config.toml
train_examples = 48750
encoder_norm = "batchnorm"
encoder_activation = "relu"
encoder_depths = [2, 4, 2]
encoder_kernel_size = 3
fusion_encoder_activation = "silu"
fusion_encoder_drop_path = 0.05
init = "small_normal"
optimizer = "adamw"
epochs = 52.3
Rows from block 3 of the image encoder of a small model that answers yes/no questions on an image's attributes, named by matrix and row number. Rows with one number belong to one channel. Each number is 500 + 50 x the weight over its row's rms, rounded and kept within 0 to 999. All counts start at 0. Numbers have three digits each.
After each channel's rows are labels from the 100 images, of 14976, where the channel reaches its highest value: "peak at" is the part of the image that holds the peak. Only what is clearly more common there than usual is listed. The data: photos of arthropod specimens (BIOSCAN-5M).
# convs0: first 3x3 conv (encoder.blocks.3.convs.0.weight, 144x144x3x3, each kernel summed), inputs 0-143
# convs1: second 3x3 conv (encoder.blocks.3.convs.1.weight, 144x144x3x3, transposed, each kernel summed), outputs 0-143

convs0.67:449531456390493364463454430543367492496470446446437416447473471504503460393512528508457440474532481448469451431475454483474431444526484402473449514483515484398461478427465453460418424422433501492495469409478490469444443348500492463422466451464504445470516517491511465505518495519456510499446495432496435422494467477459439486468497416471428473511478503481489501478477429504449446496451475473463454377440518414435491435452508590485459
convs1.67:547533522495533558545566455493602501499545497541506465603521541617586472514651542470491473457536500594460507523460494510521504537454454638519549506451535546497505578486433516514549521593482584525416468586505515419476415473493484507479437476505520420664448549461533529505465475530509488484485472478470493427536494579547441558459516509495463452483463562503469451495396536525427553486582607561574491505547564486523563461445461496508518
peak at: middle right

convs0.124:495477476505445465581484473574465526481355471528463452582441522497399508428543439526581530414504537520533556489545461441339515496541497385560541470464458476488440554467456494502539473382479445537419380499499516444483531478384436498511504497528457491469491472525526477429544514451449486535490524484543531509439502518507502491499490401490480365483470467376492527447498471445497563404452476465470514555502501484458528507477525392522410
convs1.124:446559506444535470518506467537468513522504426540581489435507370502542397513508532492457491562538442474461536545508527536535477438535501581476581529551504556504466430532500463460397536490487529427623627537431471538460494464446590467496494543500532612520571497457450512501475510585533593446454518508422432474554475422425500462498565520465474533473555476570448553589566547514533368525530544476398499480561448453563508488527534474450544
peak at: centre

convs0.76:403490472456531488493439425495498488506473471497429388449457527462466489406472445468386504423557458578428515407577468502414397447501506465500467524475514502372523517475465458437574459486437473501459407558447560501396492466485454482493450500435476454498472503482483509473485529493413399464433465408486412466475487478449458531483497461441437523432495527489548497459496373572475400457483446540484460430399514439449495442505485498464470
convs1.76:458594524547522518488452473576659544550609547566509536598543507529522574410586548573556476504573516449579527533475469499571460462476521557590549565503511500437500646471528552480517410549453480467439485508544512540431528520489558515447508491553496463528530476486525545526504484554581531407466496409550654520558522452495548523536551474484478504500533571521511512554455509542520622550521496532521508449490517456416494499521441552481494
peak at: bottom right; middle right

convs0.131:457508490436566477435469453547533468505505514434442495528463384470535414407515450461525410474484502428501508491483498452499470354460486505521530496490452527472505487524468433457442384378421492442465518426554442419469465410435508493472484469499405511519512594456444468506488489509474423544474483471494486456479446497410464469436517337510460511514497502426440489495545495514474486478486518455413496458505501473509520499481515477433294
convs1.131:482452446524556489495513478550446497461498435387491507423485499520589518503420476447529485436459493551463508500508520559466466622465497556507550460518491459555498468533515562445498517552491526491484478651465559444475496506504476469529459556523542521501489479466450463497426504442525355549511406535438444494456491584472468515444496538572478524431432376498486515465507486529516419472369574611538372496492600458473526472523400504431572
peak at: centre

convs0.58:472574564468500426442537446464491458569460512436480412475580481492480472448517561466413513499560522492481495466497526517443440493512518450480450540394494518466491527435523423462477425523446475538471574454538519506459429441526564540441447378440473486475550523454465543491457507599536478480447467486512412453568413458471478534473434500400451515555547536384506473554515477478401439560477467443481467365510418458391574442428457501472436
convs1.58:528441415547544548470530527530425496416547463484409508532441469590531483512519446493541444392429456559499458488512501489495480449464395535493513442499468431519483497548435536522524479451536533443501389541454538475528534536460387378524494576505539429552489441469452464512452525382485357536549465503448520531445539468523516429461476502541533505379420450558528462413425475521566558455534523554486485471523496519540461577551467519453598
peak at: centre

convs0.85:438509511460513469431493454449551452522408495553529541505492468431490494499465507447492503556581478575487509457528564443461406417532569513563464533436478451504466572440580458441457492448434439481463522540437622468432511499420512528495454414509386499480546509418437521484412494507479506397450422483514523475519390450411499493463527443488461398604496539440502502522511486477484519505461442567456407518498509438426488432450435517394428
convs1.85:528537500497460490405507526477535496569615512390499478508588492576536488576460566453461528506549478453492461591450486471592479517479491536502500497541483487527534591501506530533490508506494511500544513373503404513549525542586518525472503513398538537549529545339416506517453475553526430523533468479465514529550529443505487442447418495379520594453528609577489474534497554533521523581479544471449494365533416537543569535562471497461548
peak at: centre

convs0.13:448507495438474526464492450474520466499417427553578585519489496417481466499513470464513479595601510564501516519580577495493406452528561514552545529513461513523437590481519519425485486477436499478455591593463635470419446455463561466537429476477475538488531579440433508438429542514456532400457448494543528438488408431416516466497536458432470455615471512500548519542534497479484562472455472540446431596561540469466499449496464493418418
convs1.13:433513514512468515425522478470507503590589491408521577394600490557532500500397573486418487505528479452465482599454506490532540513535576544495480481537501506528494514480615478428450558496460521496564581412465389517485456493578564489435479503477499565514551535408446499550463504569553424496457468498464427440554538441462516494520438454447461616453567544561516534574558536519471439610472504439457477447552454522509591535553475518435480
peak at: centre

convs0.22:456514501465497506461533447550509559516342507595508453573448463477473436453607385528626477517535503545585484410501532475394520451496524498560497537521521533501469576469559500472505458456462478469446544581456594461470483431382508560494482546579496533492486581529525528420521507512385455532437519540512560449469505488475509485486554454600431470504481535493512524486514501511487573345481522629537512554458542463504545516496543504490492
convs1.22:537525499355469471420539501523566452493584529546533489434511512518580540510523523487490534542500465446523548558468488462615636463503496558517459538560534503556519496351506416530500574526438549481488485455447488494465578496514534510520478473478350584539449482491554507555524515518559469518476534575455501539512507560583471505496502519523479516387530495501530552508564559478444519468485506538564532471480553431555480453447507335528363
peak at: centre

convs0.20:482532552490468460467490475471557451565512501508536550575581428408470456480527495473558441540530544475512547565455530398527424427484530439558464511461436481523500585436517508454467429423459405462512583500558566519471454446498539414472450459430467545403520514436458490486468436536540530422480455485550581460508485460469455489406498413465476526599511600461496453516531532406451577538408460489367424441516442440483496474476451503456454
convs1.20:558443462498541502488499591492477502461536511398495444387508507541530513602452467458485480455442416522429519548444519574497526595498477498510430467586450455495529475536452521557479494567573514445486448464452473541562413561557432503530523547481561516552529574477435471466439468407546356556600444504454378484440567488494493491465436487457570529464458438538524480443524495474445450509480530447501463411453472567550522523564426567455578
peak at: bottom centre; middle right

convs0.98:434470474386568563460459421497533484463526496552499540500478543417518512488481521460486569500551479587478473456618453459487387419514538498520523476448528462436519550485538437419583535472432462549443457527460547503405564506440457518507415479421459462473504436437453476476463590468445490425433460453512493485496423445403502531524573438422451525510463509466577522484447459609574489519437414546495433500472514447417463434460474524433434
convs1.98:464534554513519458503511440497528547525532483464584518587525526537492551459493569521503417559578534446478480533456490536513388509507571459540440566550504533507569597514562515452518384479460480477491528430553435503487433423580597480462445516508480518463556551484466556519436439553548502482483459472596549406578501483475540467486443375444473489615536599514507474588448549445468553550420535439502426459512497402531516519554407556484500
peak at: top left; top right

convs0.16:524407376419494525458439553507542499390515528480419562428401472520554524550427482486456506474438400432482466468431519492566621483499464582491452450514474434410474471531475458533479563499511546462504470526408399413568501515442440515488560486509434479539491510463494440459491492391457472529541491407410473524449455475477502495478495479537543521416404377543513511418494461499518484481531498497542569489482532572511414524520511541460419
convs1.16:512384438524467488430442508556513495522451454535408432423473478513499484449548384537438546536392543451425519478501487543512431426521400423437439362483489458551511468514435504507505437516497501466537402493462501523504478467465435499542507496490481447541485486538567413471593475408454564534518567509491402507412496586548531470533517411508523441485444539469558524405501457411459450434488504485527488542416593453483521502490521453578477
peak at: centre

convs0.77:424533513492554430415553408462506461454522524487518470585496512465444451401518463473527443533535572446497543516455526490434435468479460369476563544454549553540545526425445490423515453433396465560468470484574461458418457425510465477418421417472526530430500467476450526557466464499476438462410477558585511428477472420438469540491517428443409551549522478423509468489539548555436502469469481466477470500535449411443480452457477427447423
convs1.77:482538453599485474377532500420466430476543533511465487508427533571549479458544552424577479457525512518536476442485522492508423525372451476441475518484479476519542459517439491465526432506485544535522485446533433502469476533568451473451452520484526501453451493439403471521414447494574356485491451555452474472491462456442385523443509452453475453547489574538405407454484470503542444488396558476394397430478459514525531462452429531414525
peak at: middle left; centre

convs0.19:459493547499460392508522422465554452527518475537538542564538471487413446433502482483498420518542538455497574542407490439504464482448588392524430510420487465546440558405523546464475400462444470497504516516512576504447458432493524394442431437556477541425507473475450509523458366537500558466425485529568504457487474465497470499464506467550420463605545556452481460497547541436449566539447427476428470581545439415421506459451472544488492
convs1.19:545434472470508538442585525432407498464516524408474472395493449520537438525446435465500526419420458600446499504484557565460540511501399497462461442560486479565433461477409461547453518544578540490458493462513474525492532581507462519512505540418546525569528586407432501531439468453556363499567451520473474538443548422488467487456444537458524539402514364535509480470530477439505451498470470486473478402476463514556563493503406488425490
peak at: middle right; centre