From a checkpoint of a small model that answers yes/no questions on an image's attributes: encoder activation relu.
Rows from block 4 of the image encoder of a small model that answers yes/no questions on an image's attributes, named by matrix and row number. Rows with one number belong to one channel. Each number is 128 + 32 x the weight over its row's rms, rounded and kept within 0 to 255. All counts start at 0.
Before each channel's rows are labels from the 100 images, of 14976, where the channel reaches its highest value: "top examples" is what is common among them. Only what is clearly more common there than usual is listed. The data: photos of arthropod specimens (BIOSCAN-5M).
# convs0: first 3x3 conv (encoder.blocks.4.convs.0.weight, 144x144x3x3, each kernel summed), inputs 0-143
# convs1: second 3x3 conv (encoder.blocks.4.convs.1.weight, 144x144x3x3, transposed, each kernel summed), outputs 0-143

top examples: order Diptera
convs0.59 [152 107  71  86 139 120 149  86 159  97  89 112 104 140 106  77  87 102  50 113 121  95 133 132 167 105 104  91 114 145  69  84  61 111 132  96 104 117  86  84 157 156 121 131 107 140  99 168  91 123 103 105  98 134  32 123 117 109 129  94 184  85 135 120 164 140 149  96  60 116 121 179  65  93 120 111 121 115 132 120 135 112  95 112 104 124 139 126  82 125 101 122  88 117 101 106 160  92  83  96  83 101  92 126 163 113 103 144  96 111  85 116 161 173  93 103  99 139 121 128  88  94  78 169  75  45 113 125 104  62 119 102 148 111 188 145 114 101 102 126 113 171 114  96]
convs1.59 [ 74  83  92 160 100  66 121 123  93 132 138 123 129 110 131 168  93 150 140  86 112  80 105  80  85 165 101 156 180 147 160  71 117 103 160 194 109  86 150  96 140  68  71 157 130 100 171 189  91  98 134 145 142 133 134 113 124 125 131  79 133  74 113 130 126 156  93 161  97 141 133  91 152 123 102 113 154 106 138 118 111 126 139  62 143 193 135 190 109 110 192 103 108  95 153  94  79 166 117  94 128 160  98  78 167 133 140 130 141 172 125 101  93 165  91  79 129 116 136 161 121 168 105 196 163 132 117 122 109 106  58 102 151 176 172 109 102 163 111 137 144 117 173  80]

top examples: order Hymenoptera
convs0.94 [ 92  95 113 130 132 118  85 113 100  82 154  81 108 119 114 138 116 190 131 119  92  85 108 102 114 127 123  92 151 150 114 123  82 156 133 143 135  68 127 108 112 115 109  76 192 139 139  76 103 105 106  97 109  99 143  76 198 132  93 103 120 124  95  96 135 134 124 148  83 115 145  93  94 116  96 120 138  88  90 100 122  72 135 128 127 110  72  81 117 105  57  71 104 102 125  53  96  75  99  93  97  92 122 119  75 101  87 128  74 125 105 121 106  98 125 115 114  96  54  78 117 111  94  83  67 138 126 111  79 141  82  98 128 146  54  92  94 158  93 104  81 107  91 105]
convs1.94 [182 138 125  94 151 185 124 138 135 123 160 109 141 157 172  83 115 131 130 158 160 158 133 181 168 147 143 113 122 134 125 128 159 159  99 130 155  84 123 164 129 124 190 110  58 203 160  92 122 148 113 119 121 146 127  86  93 150 157 150 166 200 148 143 135 105 105  83 155 136 131 157 123 103 154 115 165 145 105 168  72 151 137 194 141 202  92 114 128 145 105  72 126 179  85 143 175 103 110 166 148 145 134 165 162 152 104 185  95  81  95  96 136 112 105 157  71 184 147  92 129 150 134  83  78 163 156 108 169 150 180 114  75 108 147 120 144 120 130 180  79 131 133 198]

top examples: order Coleoptera; family Coccinellidae
convs0.41 [159 116  69  59 127 125 162  99 166 125 166 124  81 122 183  97 106 193 104  62 161 118 145 181 154  83 114 108  82 159 102 119  39 100 112  94  90  66 144 117 137 192 140 139 123 159 147 118 124 122 129 119  50 135 148 122 178 126 153  81 179 126 143 148 113  92 132 126  64 119  54 184 128 119  95 125 168 118 150 140 127  98 135 147 132 149 141 147  92  77 116 105  80 104  86 124 161  98  93  82 154 133  96 123 161 119 135 146 103 117  98 135 161 144  74 108  62 136 143 137  95 133  82 150 117 120  85 116 122 114 145 126 194 119 201 162 116 103 130 140 111 140 121  97]
convs1.41 [127  47  64 121 114 103 100 101 135 144 122 126 115 123 104 142  76 111 100  75  77 118 117 102  93 140  63 155 106 152 157  49 111 122 100 134 108 128 127 113 130  87  70 159  96  97 103 122  38 119 128 104 163 110 128 120 102 124 139 119 107  75 137 123 100 155  41 160  77 142 132 135 134 107 106  66 115 141 139 101 128 127 108 119 121 120 144 179  77 122 183 119  47  87 147 132 134 156 122  96  95 143  56 120 196 161 152 109 146 141 107 149 136 135  75  80 115 117 162 156  55 139  98 109 115 118  67 131 117 135 104 123 159 123 191 103 132 138 122 108 137  83 179 108]

top examples: order Hymenoptera
convs0.3 [108  67  55  85 127 143 135  71 129 141 130 130  97 122 136 106  38 161 107  98 125 133 152 153 144 107  99 112  73 147  39  43 113 130  89 120  95 142  82 128 114 154 136 125  82 168 118 113  53 145 114  80  80 154 123 143 123 131 131 140 156 149 127 139 138 130  98 114 109 149 131 119 138 160 165  40 136 125 139 146  87 145  57 154  76 134  80 103  82  86 108 113  57 115 125 139 109 106  77 137 116 146  62 141 105 122 141 134  97 106 161  72 125 154  86  82  83 145 140 134  46 103  76 147 163 121 115 130 151 108 129 128 109  96 100 148 143 115 137 151 118 101 109 138]
convs1.3 [105  45  75 132  82 111 133 110 133 138 130 140 108  90 126 164  38 137 124  81 110 117 136 109 107 149  86 139 123 158  78  46 142 114 147 144 101 141 119  92 122  74 112 139 141  64 144 121  60 131  99  84 137 149 153 142 162 145 126  95  78  88 136 118 120 122  33 158 136 130 129 121 127 137 114  33 135 110 152 100 169 122  61 101 101 132 146 149  77 119 158 145  30  95 160 136 124 150 100 120 139 134  54 140 159 144 133 105 149 141  90 169 139 106 123  79 145 107 143 133  48 122  75 128 125 150  95 122 125 146  94 114 152 140 149 107 115 169 115 123 138 106 164 112]

top examples: order Coleoptera; family Coccinellidae
convs0.11 [116  99 110 113 123 128 100 146 115 155 169 124 105  93 153 119  95 109 136  86  62  91 115  67  70 129  96 128 137  88 121  93  88 101 113 136 101 166 138  79 108 126  59 127 174 123 127 149 112 121 137 147 127  84  88 148 149  78 121 110  60  44 105 107 112  82 107 119 114 120  60 119 103 110 129 109 166 138 140  90 120  77 151 116 138 164 125 103 132 100 122 125  78 104  78 142 116 118 155  86  96 112  85  88 132  77 120  97  97 162  56 123 117 108 117 102 108  52  98 150 113 142 120 145 148 120  97  99 145 115  47 126 122 162 131 137 142 157 130  90 133 114  82   2]
convs1.11 [126 158 134 137 107 159 140 121 143 144 110  96 145 152 115  64 163 164  97 161 129 132 189 140 147  93 134  68 154 153 134 150 153 177 122 161 159 202 156 138 151 102 161 105  98 109 152 179 148 162 137 105 151  75 124 155 133 156 115 129  98 163 154 152 113 151 171 212 133 183 114 130 171 157  67 158 116 160 129 138 153 121 198 124 152 141  89  80 121 155  82 183 150 175  85 127 153  64 153 136 138 143 145  94 115 103  88 124  98 115 148 168 144 132 114 170 101 138 112 128 142 202 152 138 159 109 137  61 171 205 157  46 123  97 122 122 126 111 122 132  79 130  81  92]

top examples: order Coleoptera
convs0.67 [104 123  97 154 137 103 148 144 116 157 190 149 139 118 140 107 104 170  67  90 121 121 116 131  80 118 109 157  77  87  98 141  68 103  96 112 115 148 158 131 101 109 125 160 203  90 104 114 129 147 123 107 132 100  62 181 206 139 136 133  76 124 127 119 124  84  99 149  62 137 113  98  94 150 135 108 146 146 178 135 112  98 129  67 113 191 117 122 130 123 140 129 101  97  34 128 110 141 149  53  70 161 100 122 108  98 147 135 143 164  97  83 119 121  71 103  83 118 125 169 126 112  99 145 184  56  78  80 143 101 119 149 105 124 119 166 146 151 146 128 150 168 117  56]
convs1.67 [170 140 139 139 108 155 109 115 174 115 169  69 135 157 134  81 135 164 136 140 142 106 154 168 175  98 137  59 156 156 142 148 150 198 148 140 149 142 147 127 135  74 137 107 111 137 163 141 150 142 132 139 131 111 139 142 146 143 139 107 134 156 184 132 127 123 131 176 148 190 130 172 153 167 150 130 125 152 146 151 164 116 152 122 143 144 129  74 141 132  72 142 133 160  70  86 184  28 152 167 142 148 123 139 104 106 101 162  63  93 112 177 176 138 131 157 125 139 118 111 131 176 144 148 140 159 127  73 148 198 178  37 151 122 103 137 165 119 100 142  32 156  64 111]

top examples: order Diptera
convs0.45 [146 104 119 117 114 120 137 138 154  59 139  85 116 133 134 119 149 128 129 130 130   0  55 141 147 107 117  86 107 139 131 143 128 109 123  99 159 112 100  91 145 150 148 117 112 115 138 112 121  92 134 155 146 124 120  64 114 159 144  96 150 102 144  33 113  91 172 138 133 163  74 160 128 107 125 150  91 109 127  99 162 102 146  79 151  63 154 150 121 130 109  98 136 100  93  10 154  77 147 142 145 125 122 137 147 138 105 113  79  99 103 159 152 144 135 161 102 109 109 110 156 133 133 123  87 138 117  51  56 109 101  61 121 110 153 121  77  83  82 102  70 108 147 145]
convs1.45 [ 79  61  78 127 151 116  97 129 113 118 104 142  98 115  98 127  93 118  78  95 126 139  92 109  64 154  76 161 139 111 146  49  66 130 118 133  60 133 168 136 141 102 123 176  78 139  98 155  75 118 137  97 164 106 113 123  74 145 121 133  60 102 138 149 109 179  71 146  74 136 175  90 140 112  97  71 116 129 120 116 116 141 109 116 141 136 128 173  98 137 147 134  51 144 152 130 115 148 127  75  99 140  65  96 177 152 157  92 144 146 112 153 110 127  64  82  78 150 135 156  96 170  95 125 137 109 136  53  99 151  94 105 133 116 177  96 182 148 128 107 143  96 163 124]

top examples: order Coleoptera
convs0.21 [131 110  77  87 126 124 136 112 154  99 190 132 103 120 179  94  92 211 124  94 168 113 145 207 156 148 121 107  54 176  67  90  88 120  84  81 104  48 126 141 128 188 194 120 112 156 127  95  92 144 142 119 102 172 159 106 138 166 140 129 161 160 127 134 135 152  67 118  80 122  88 141 162 150 144  95 192 109 146 164 102 157  96 154 113 167  88  92 111  87  92  79  83 144 118  83 143 100 116 116 122 163 106 157  90 136 137 155  97 108 156 137 150 117  77  66  78 158 156 114  95 127 124 157 157 152 130 124 132 148 153 135 144 132  68 150 127 132 128 161 105 105 116 165]
convs1.21 [147  88  71 107 112 121 106 137 133 153 109 153 106 145  89 204  75 115 106  84  74 143 125 104  95 162  91 165  93 148 120  69 143 131  96 136 114 154 117 102 155  88 100 151  96  73 144 100  87 141 125  87 154 118 133 124 114 142 145 122  86  98 130 123  87 134  43 147 107 137 138 144 127 112 115  59  91 146 125 126 169 137  87 130  92 109 148 168 101 138 182 134  43 130 185 158 138 176 111 136 121 126  68 146 163 205 163 105 178 164  91 187 132 115  88  87 123 131 161 144  63 127 100  71  93 144  84 166 123 141  98 148 161 106 151  92 127 128 142 117 159 116 194 137]

top examples: order Sarcoptiformes; class Arachnida
convs0.96 [145 104 138 161  85 103 102 183 148  99 111 135 136 155  88 157 146 140 158 141  94 110  65  99 120 131 148 150 156  41 157 130 101  55 118 128 191 129 166 102 141 168 103 145 155 131 127  86 122 115 177 147 174  94  45 100 153 150 147  65  90  75 141  76  64 140 155 107 135  60 152 150  88 124 183 155 103 136 162  79 155 153 175  68 164 115 146 129 144 190 142  84 141 128 118 122 144 143 176 158 139 151 150 133 125 125 136  64 148 182 102 146 153 132 139 180  97 101 139 146 160 130 152  66 144 125 156 106  89 108  99 135  99 131 122 135 133 152  92  91 138 139 123  72]
convs1.96 [186 111 118 121 140 124  92 104 187 105 168  42 115 133 151  58 129 132  80 117 128 111 159 130 167  98  93  60 125 155 122 108 135 155 106 155 128 110 139 123 157 102 150  99 122 115 160  95 116 104 102 108 125 123 153 106 105 109 156 106 135 167 163 135 103  72 105 156 113 158  88 193 141 135  87 110 152 144 142 129 182  72 156 122 126 138 170 134 122 124 106  86 108 155 106  89 201  53 127 140 100 139 100 110 165 149  85 160  78  68 101 195 182  94 105 110 104 124 108  93 105 179 129 117  96 126 129  79 141 157 129  47 158 112 152 120 137 136  68 109  41 108 132 108]

top examples: order Coleoptera
convs0.98 [137 120 120 118 109 124 106 116 155  83 184 110 126 123 142 109 116 155 152 127 170  57 108 198 166 118 155  99  81 163 105 137 105 121 114 117 107  75 103 141  94 164 194 120 170 145 166 133 129  58 141 145 102 112 205 105 194 134 143 136 167 164 138 101 111  97 148 131 100 174 102 139 159 163 159 173 134 111 145  67 135 132 127 109 169 110  91 108 141 110  85  97 148  79  99  41 146  94  89 143 145 159 141  66 118 132 138 131 107 100 175 136 154 153 145 155 110  75 135  98 150 151  86 176 142 163 149 102  44 146 152 129 136 128  98 170  30 145 130  99 106 123 127 144]
convs1.98 [136  79  70  93 104 129  85 119 127 132 124 145 116 139  87 144  71 131  83 103  94 127  85 111  71 161  75 146 109 123 129  60  75 147 130 119 126 151 126 108 155 117 110 146 108 128 122 141  59 106 152  82 167  87 111 110 109 127 127 116  81  76 133 112  78 153  58 173  86 140 145 139 147  99  93  57  73 130 118  95 153 153  69 125 120  92 137 139  81 109 124 171  44 151 145 141 133 132 119  98 123 135  70 139 174 181 168  87 162 135  93 182 127 138  58  80  94 125 152 136  58 140 106 102 108 108  87 145 114 170 100 146 157 101 174  91 112 105 145 107 132 109 163 134]

top examples: order Coleoptera
convs0.75 [115  77  77 190 175  88 134 121 140 115 121 115  90 116 122  87  77 131  45  92 125 146 131 151 130 112 101 126  76 130  83  53  99  74  67 156  89 148 117 144 113 108 104 144 158  80  77  75  76 114  95 110 136 149 101 150 113  85 132 112 132  99 139 133 148 124  53 123  92 133 132 128 134 177 169  70 123 113 173 102  76 134  91  94  88 145  92 107 112 121  96 108  72 140  82 120 143  93 113  90  94 175  80 129 106 102 142 140 124 145 105  85 147 124  85  77  73 116 129 144  67 140 106 106 187  82 134  91 146  88 115  88 111 134  93 143 106 101 102 129 100 171 101 116]
convs1.75 [110 137 141 169 105 130 152 154 136 105 148 121 141  82 150 101 131 178 129 126 133 129 135 134 141 129 131  69 118 162 130 136 175 173 105 144 132 145 131  94  95  28 127  99 118  99 138 183 135 120 111 131 151 149 137 193 167 164 106 114  94 123 159 111 151 155 113 173 176 160 108 125 118 180 101 119 157  99 132 115 150 137 135  64 129 171 121  95 140 156  65 128 121 102  97  63 147  59 153 161 134 129 131 115 123  72  93 136  86 132  78 150 159  86 163 143 149 150 108  94 127 142 135 123 160 145 117  27  75 186 148  26 170 142 127 126  91 175 116 140  64 146  71 103]

top examples: order Hymenoptera; family Trichogrammatidae
convs0.106 [108 108  96 131 104 125  78 115 124  95 155 101  99  69 113 126 119 149 118  66  92 120 144  68 126 129 103  74 169 132 125 134 110 151 147 106  80  87 152 107 117 107 114 108 169 126 123 133 118 111  85 103 123 100 124 147 190 122 106 104 132 141 119 124 115  93 117 113 105 124 118 102 115 153  85 124 131 114 137 104 107  67 154 130 115 156  67  53 120 100  55  80 102 108 107  69 122  70 126  97 114 106 117 123  37  74  95 117  64 123 119  66 130  32 112 113 141 122  67  98 131 129 102 114 151 144  80 122 107  97  78  96 129 129  57 140 122 150 111 126  95 105  42  83]
convs1.106 [ 89 184 143  88 131 147 174 123  95 122 160 136 166 158 177  77 150 143  98 169 183 172 155 190 120 102 168 143  82 150 147 126 164  88  96 127 151 154 130 178 145 107 207 115  68 164 145 100 148 170 122 149  95 158 110 112  91 110 139 166 126 187 113 159 115 127 159  99 174 109 148 110 124 128 160 138 154 140  79 197 115 141 176 167 147 155  93 134 125 163 136 133 151 195 145 163 110 144 135 174 121 139 149 118 143 124 106 152 166  84 113  73 102 102 116 184 121 181 152 102 146 190 155  82 116 109 159 172 180  88 183 143  70  92 146 101 154 103 117 168 135 124 139 160]

top examples: order Coleoptera
convs0.77 [109 136 110 136 163 107  78 121 107 104 148 103 167 133  95 114  96 100  89 137 100 101 115 102  79 166 116 102 119 100  89  96  83  81 111 117 126 152 156 150 124 120 102  85 190  63  98 141 134  91 120 132 133 118  70 144 157  71 115 130  55 125 101 114 142 104 115  99  87 121 167  97  98 117 164 102 120 103 142  82 114  88 119 102  98 152 108  65 137 104  65 124 104 135 122  97 109  96 131  59  73 124  89 119  86  86 104 148 119 128 105  84 111 139  90 114 131 103  80 102 105 142 108 123 112   8 126 100  84  41 142 125 142 129  98 132 105 145 117 102 127 142  78  39]
convs1.77 [131 167 150 154 131 159 102 154 159 126 189 119 161 106 149  99 138 197 138 163 143 196 111 121 165  98 134 122 136 156 140 157 162 185 139 179 132 124 118 149  80 128 117  99 100 217 176 170 156 143 133 116 129  91 146 135 130 155 115 141 126 170 154 148 142 150 132 129 146 169 124 160 111 149 145 154 118 104 135 137 163 149 117 145 125 138  43  78 154 161 107  97 158 158   0 113 161  79 145 157 132 111 148 140  81  90  98 157  88 141 123 148 168  74 143 141 126 162 133 106 136 156 131 122 162 159 137 103 113 175 186  70 108 118 104 157 142 132 112 167  89 186  69 131]

top examples: order Coleoptera
convs0.111 [128 121 181 142 118  95 105 162 130 115  93 124 162 159  82 125 210 123 116 194 123  64  71 124 132 113 102 133 106 122 177 166 126  80  71 154 188  55 107 123 159 121 131 137 128 104 119 124 164 126 148 178 169 137  73  85 106 159 128 102 148 132 129  61 131 168 191  94 131 179 119 144  78  93 137 196  46  91 117 122  89 120 141  93 171  89 141 132 168 146 140  69 169 118 100  82 125 112 152 149 108 101 150 141 154 129 119 122 133 118 109 107 131 199 157 162 139 114 163 138 203 114 157 127  89 106 140  79 109 100 120  83  84 122 165 116 122 107 127 131 111 164 142 125]
convs1.111 [149  59  85 172 182  70  93 123 148 107 124 137  69 134  95 100  88 129  84  88 116 122  90  98 118 125  97 153 126  92  61  69  43 124 100  78  93  86 116 103 114 121 127 141  81 109  90  99  93 133 123  94 132 133 150 100 112 129 144 128  74 103 141 112  81 129  80  99  70 111 162 146 130 139 125  70  95 125 125 133 157 136  83 110 140 114 140 122 109 135 107 110  56 135  93 134 157 120 126  62 111 141  58 126 122 143 129  92 127 103 102 184 145 156  69  74 100 143 102 117  89  95  89  99 115  92 143  72  74 163  52  78 128 117 114 114 171 143 124 120 119 130 119 148]

top examples: order Coleoptera
convs0.64 [109  56  48  90 128 140 135  95 129 144 136 143  75 123 125 107  73 175  81  77 122 136 154 147 136  79 100 120  70 139  76  39  61 132 106 128  91 126 107 124 124 158 124 142  98 191 121 125  56 152  94  94  89 148 110 164 131 111 141 117 154 147 134 146 130 121  97 141  73 138  92 129 129 152 142  51 139 126 157 143 105 136 117 161 125 127  94 130  87  87 125 107  48 112 123 134 104 127  90  81 118 147  54 142 127 132 147 134 103 139 148  91 122 153  49  65  53 151 142 152  60 124  95 172 173 110 115 130 147 117 131 130 108 110 132 168 148 101 152 153 135 124 121 128]
convs1.64 [110  43  75 110  77 129 117  94 152 137 139 125 120  91 125 139  59 119 105  93  99 102 136 105 129 130  71 135 112 186 118  49 132 129 114 142 108 170 122  84 121  70  98 131 109  52 132 116  53 133 121  95 140 138 155 159 148 130 142 115 101  78 154 116 136 133  43 170 124 139 135 130 129 139 118  40 141 120 165  82 167 111  98  99 112 128 151 154  68 112 162 151  40  80 169 139 138 159 113 103 139 150  52 150 168 149 127 121 147 137 110 168 160 111 107  90 153 103 143 129  52 120  79 124 117 141  89 120 113 155  94 115 165 121 156 123 129 153 128 110 145  91 162 113]

top examples: order Coleoptera
convs0.30 [153 140 147  75 104 118  70 145 144  79 149  95 117  94 137 126 133 111 129 118 176  92 101 180 166  86 134 108  97 152 146 162  99 118 135 124  80  94 138 143  78 161 166 104 149 128 119 125 157  26 157 154 126 104 162  81 166  79 137 136 155 167 127 111 135  65 145  96 124 129  97 149 125 129 141 169 157  98 122  61 130  99 125 119 158 101 118 121 155 100 106 107 162  86  64  78 142 103 126 119 119 126 154  41 131 142 121 134 131 101 164 137 142 109 129 146 109  42 142  96 163 139 123 151  93 124 132 106  54 107 165 143 138 126 129 149  10 132 109  49 109 106 136  94]
convs1.30 [112  94  63 126 123 141  80 133 102 148 126 142 108 159  89 135  87 132  99  97 117 147 108 133  54 179  71 133 113  91 144  78 111 144 131 106 170 149 124 128 163  84  74 131  86 133 104 161  62 143 142  60 176  92 102 127  92 126 106 126  92  68 120 135  71 175  61 164 113 150 154 110 145  96  95  67  67 129 102 129 133 133  81 122  94  88 117 113  77 144 117 176  48 137 128 119 110 126 137 131 120 124  85 128 163 145 168  81 155 140  97 147 106 149  64  97 125 145 180 126  62 112 126 110 134 106  53 123 141 170 134 119 151  88 177  81 135  97 154 140 136 130 127 109]

top examples: order Diptera
convs0.97 [160 100  85 158 187 125  94 154 162 133 119 140  72 158 116  91 129 175  73 100  96 130 150 125 134  96 193 117 117  87 138  86  57 119 115 132 116 147 150 112 180 131  89 139 155 130 132 187 115 135 144 132 107 143 106 192 157 114 174 111 114 126 169 131  82 122  96 155  50 116  93 156 140 141 118 100  97 176 189  96 119 113 134 111 136 124 131 143 144 151 125 168  82 176  93 138 161 130 120  70 149 175 121  71 157 128 154 100 125 170 110 125 167 135  87  68  67 155 130 150 110 119 159 173 182 165 168  99 133 154 126 117  71 171 183 173 147  97 156 142 143 206 120 101]
convs1.97 [152 120 133  74 145 124  95 104 147 100 141  50 124 121 107  86 132 124 122 129 114  97 134 126 152  89 128  98 102 142 151 138 134 148 141 168 112  48 134  82 112  98 124 108 114 152 179  73 125  98  98 146 108 133 133  89 169  79 119  80 194 113 115 140 155 105 127 182 125 153 121 171  94  71 124 111 127 101 121 112 150  63 157 121 122 155 190 160 115 104 138  84 131  73 128 125 156  95 141 123 119 122 121 170 204 140  63 153  95  58 103 189 146 157 166 115 186 112 111 102 104 167 125 133  58 142 123 103 110 168 112  74 177 144 199 112 120 131  61 136  71 100 145 109]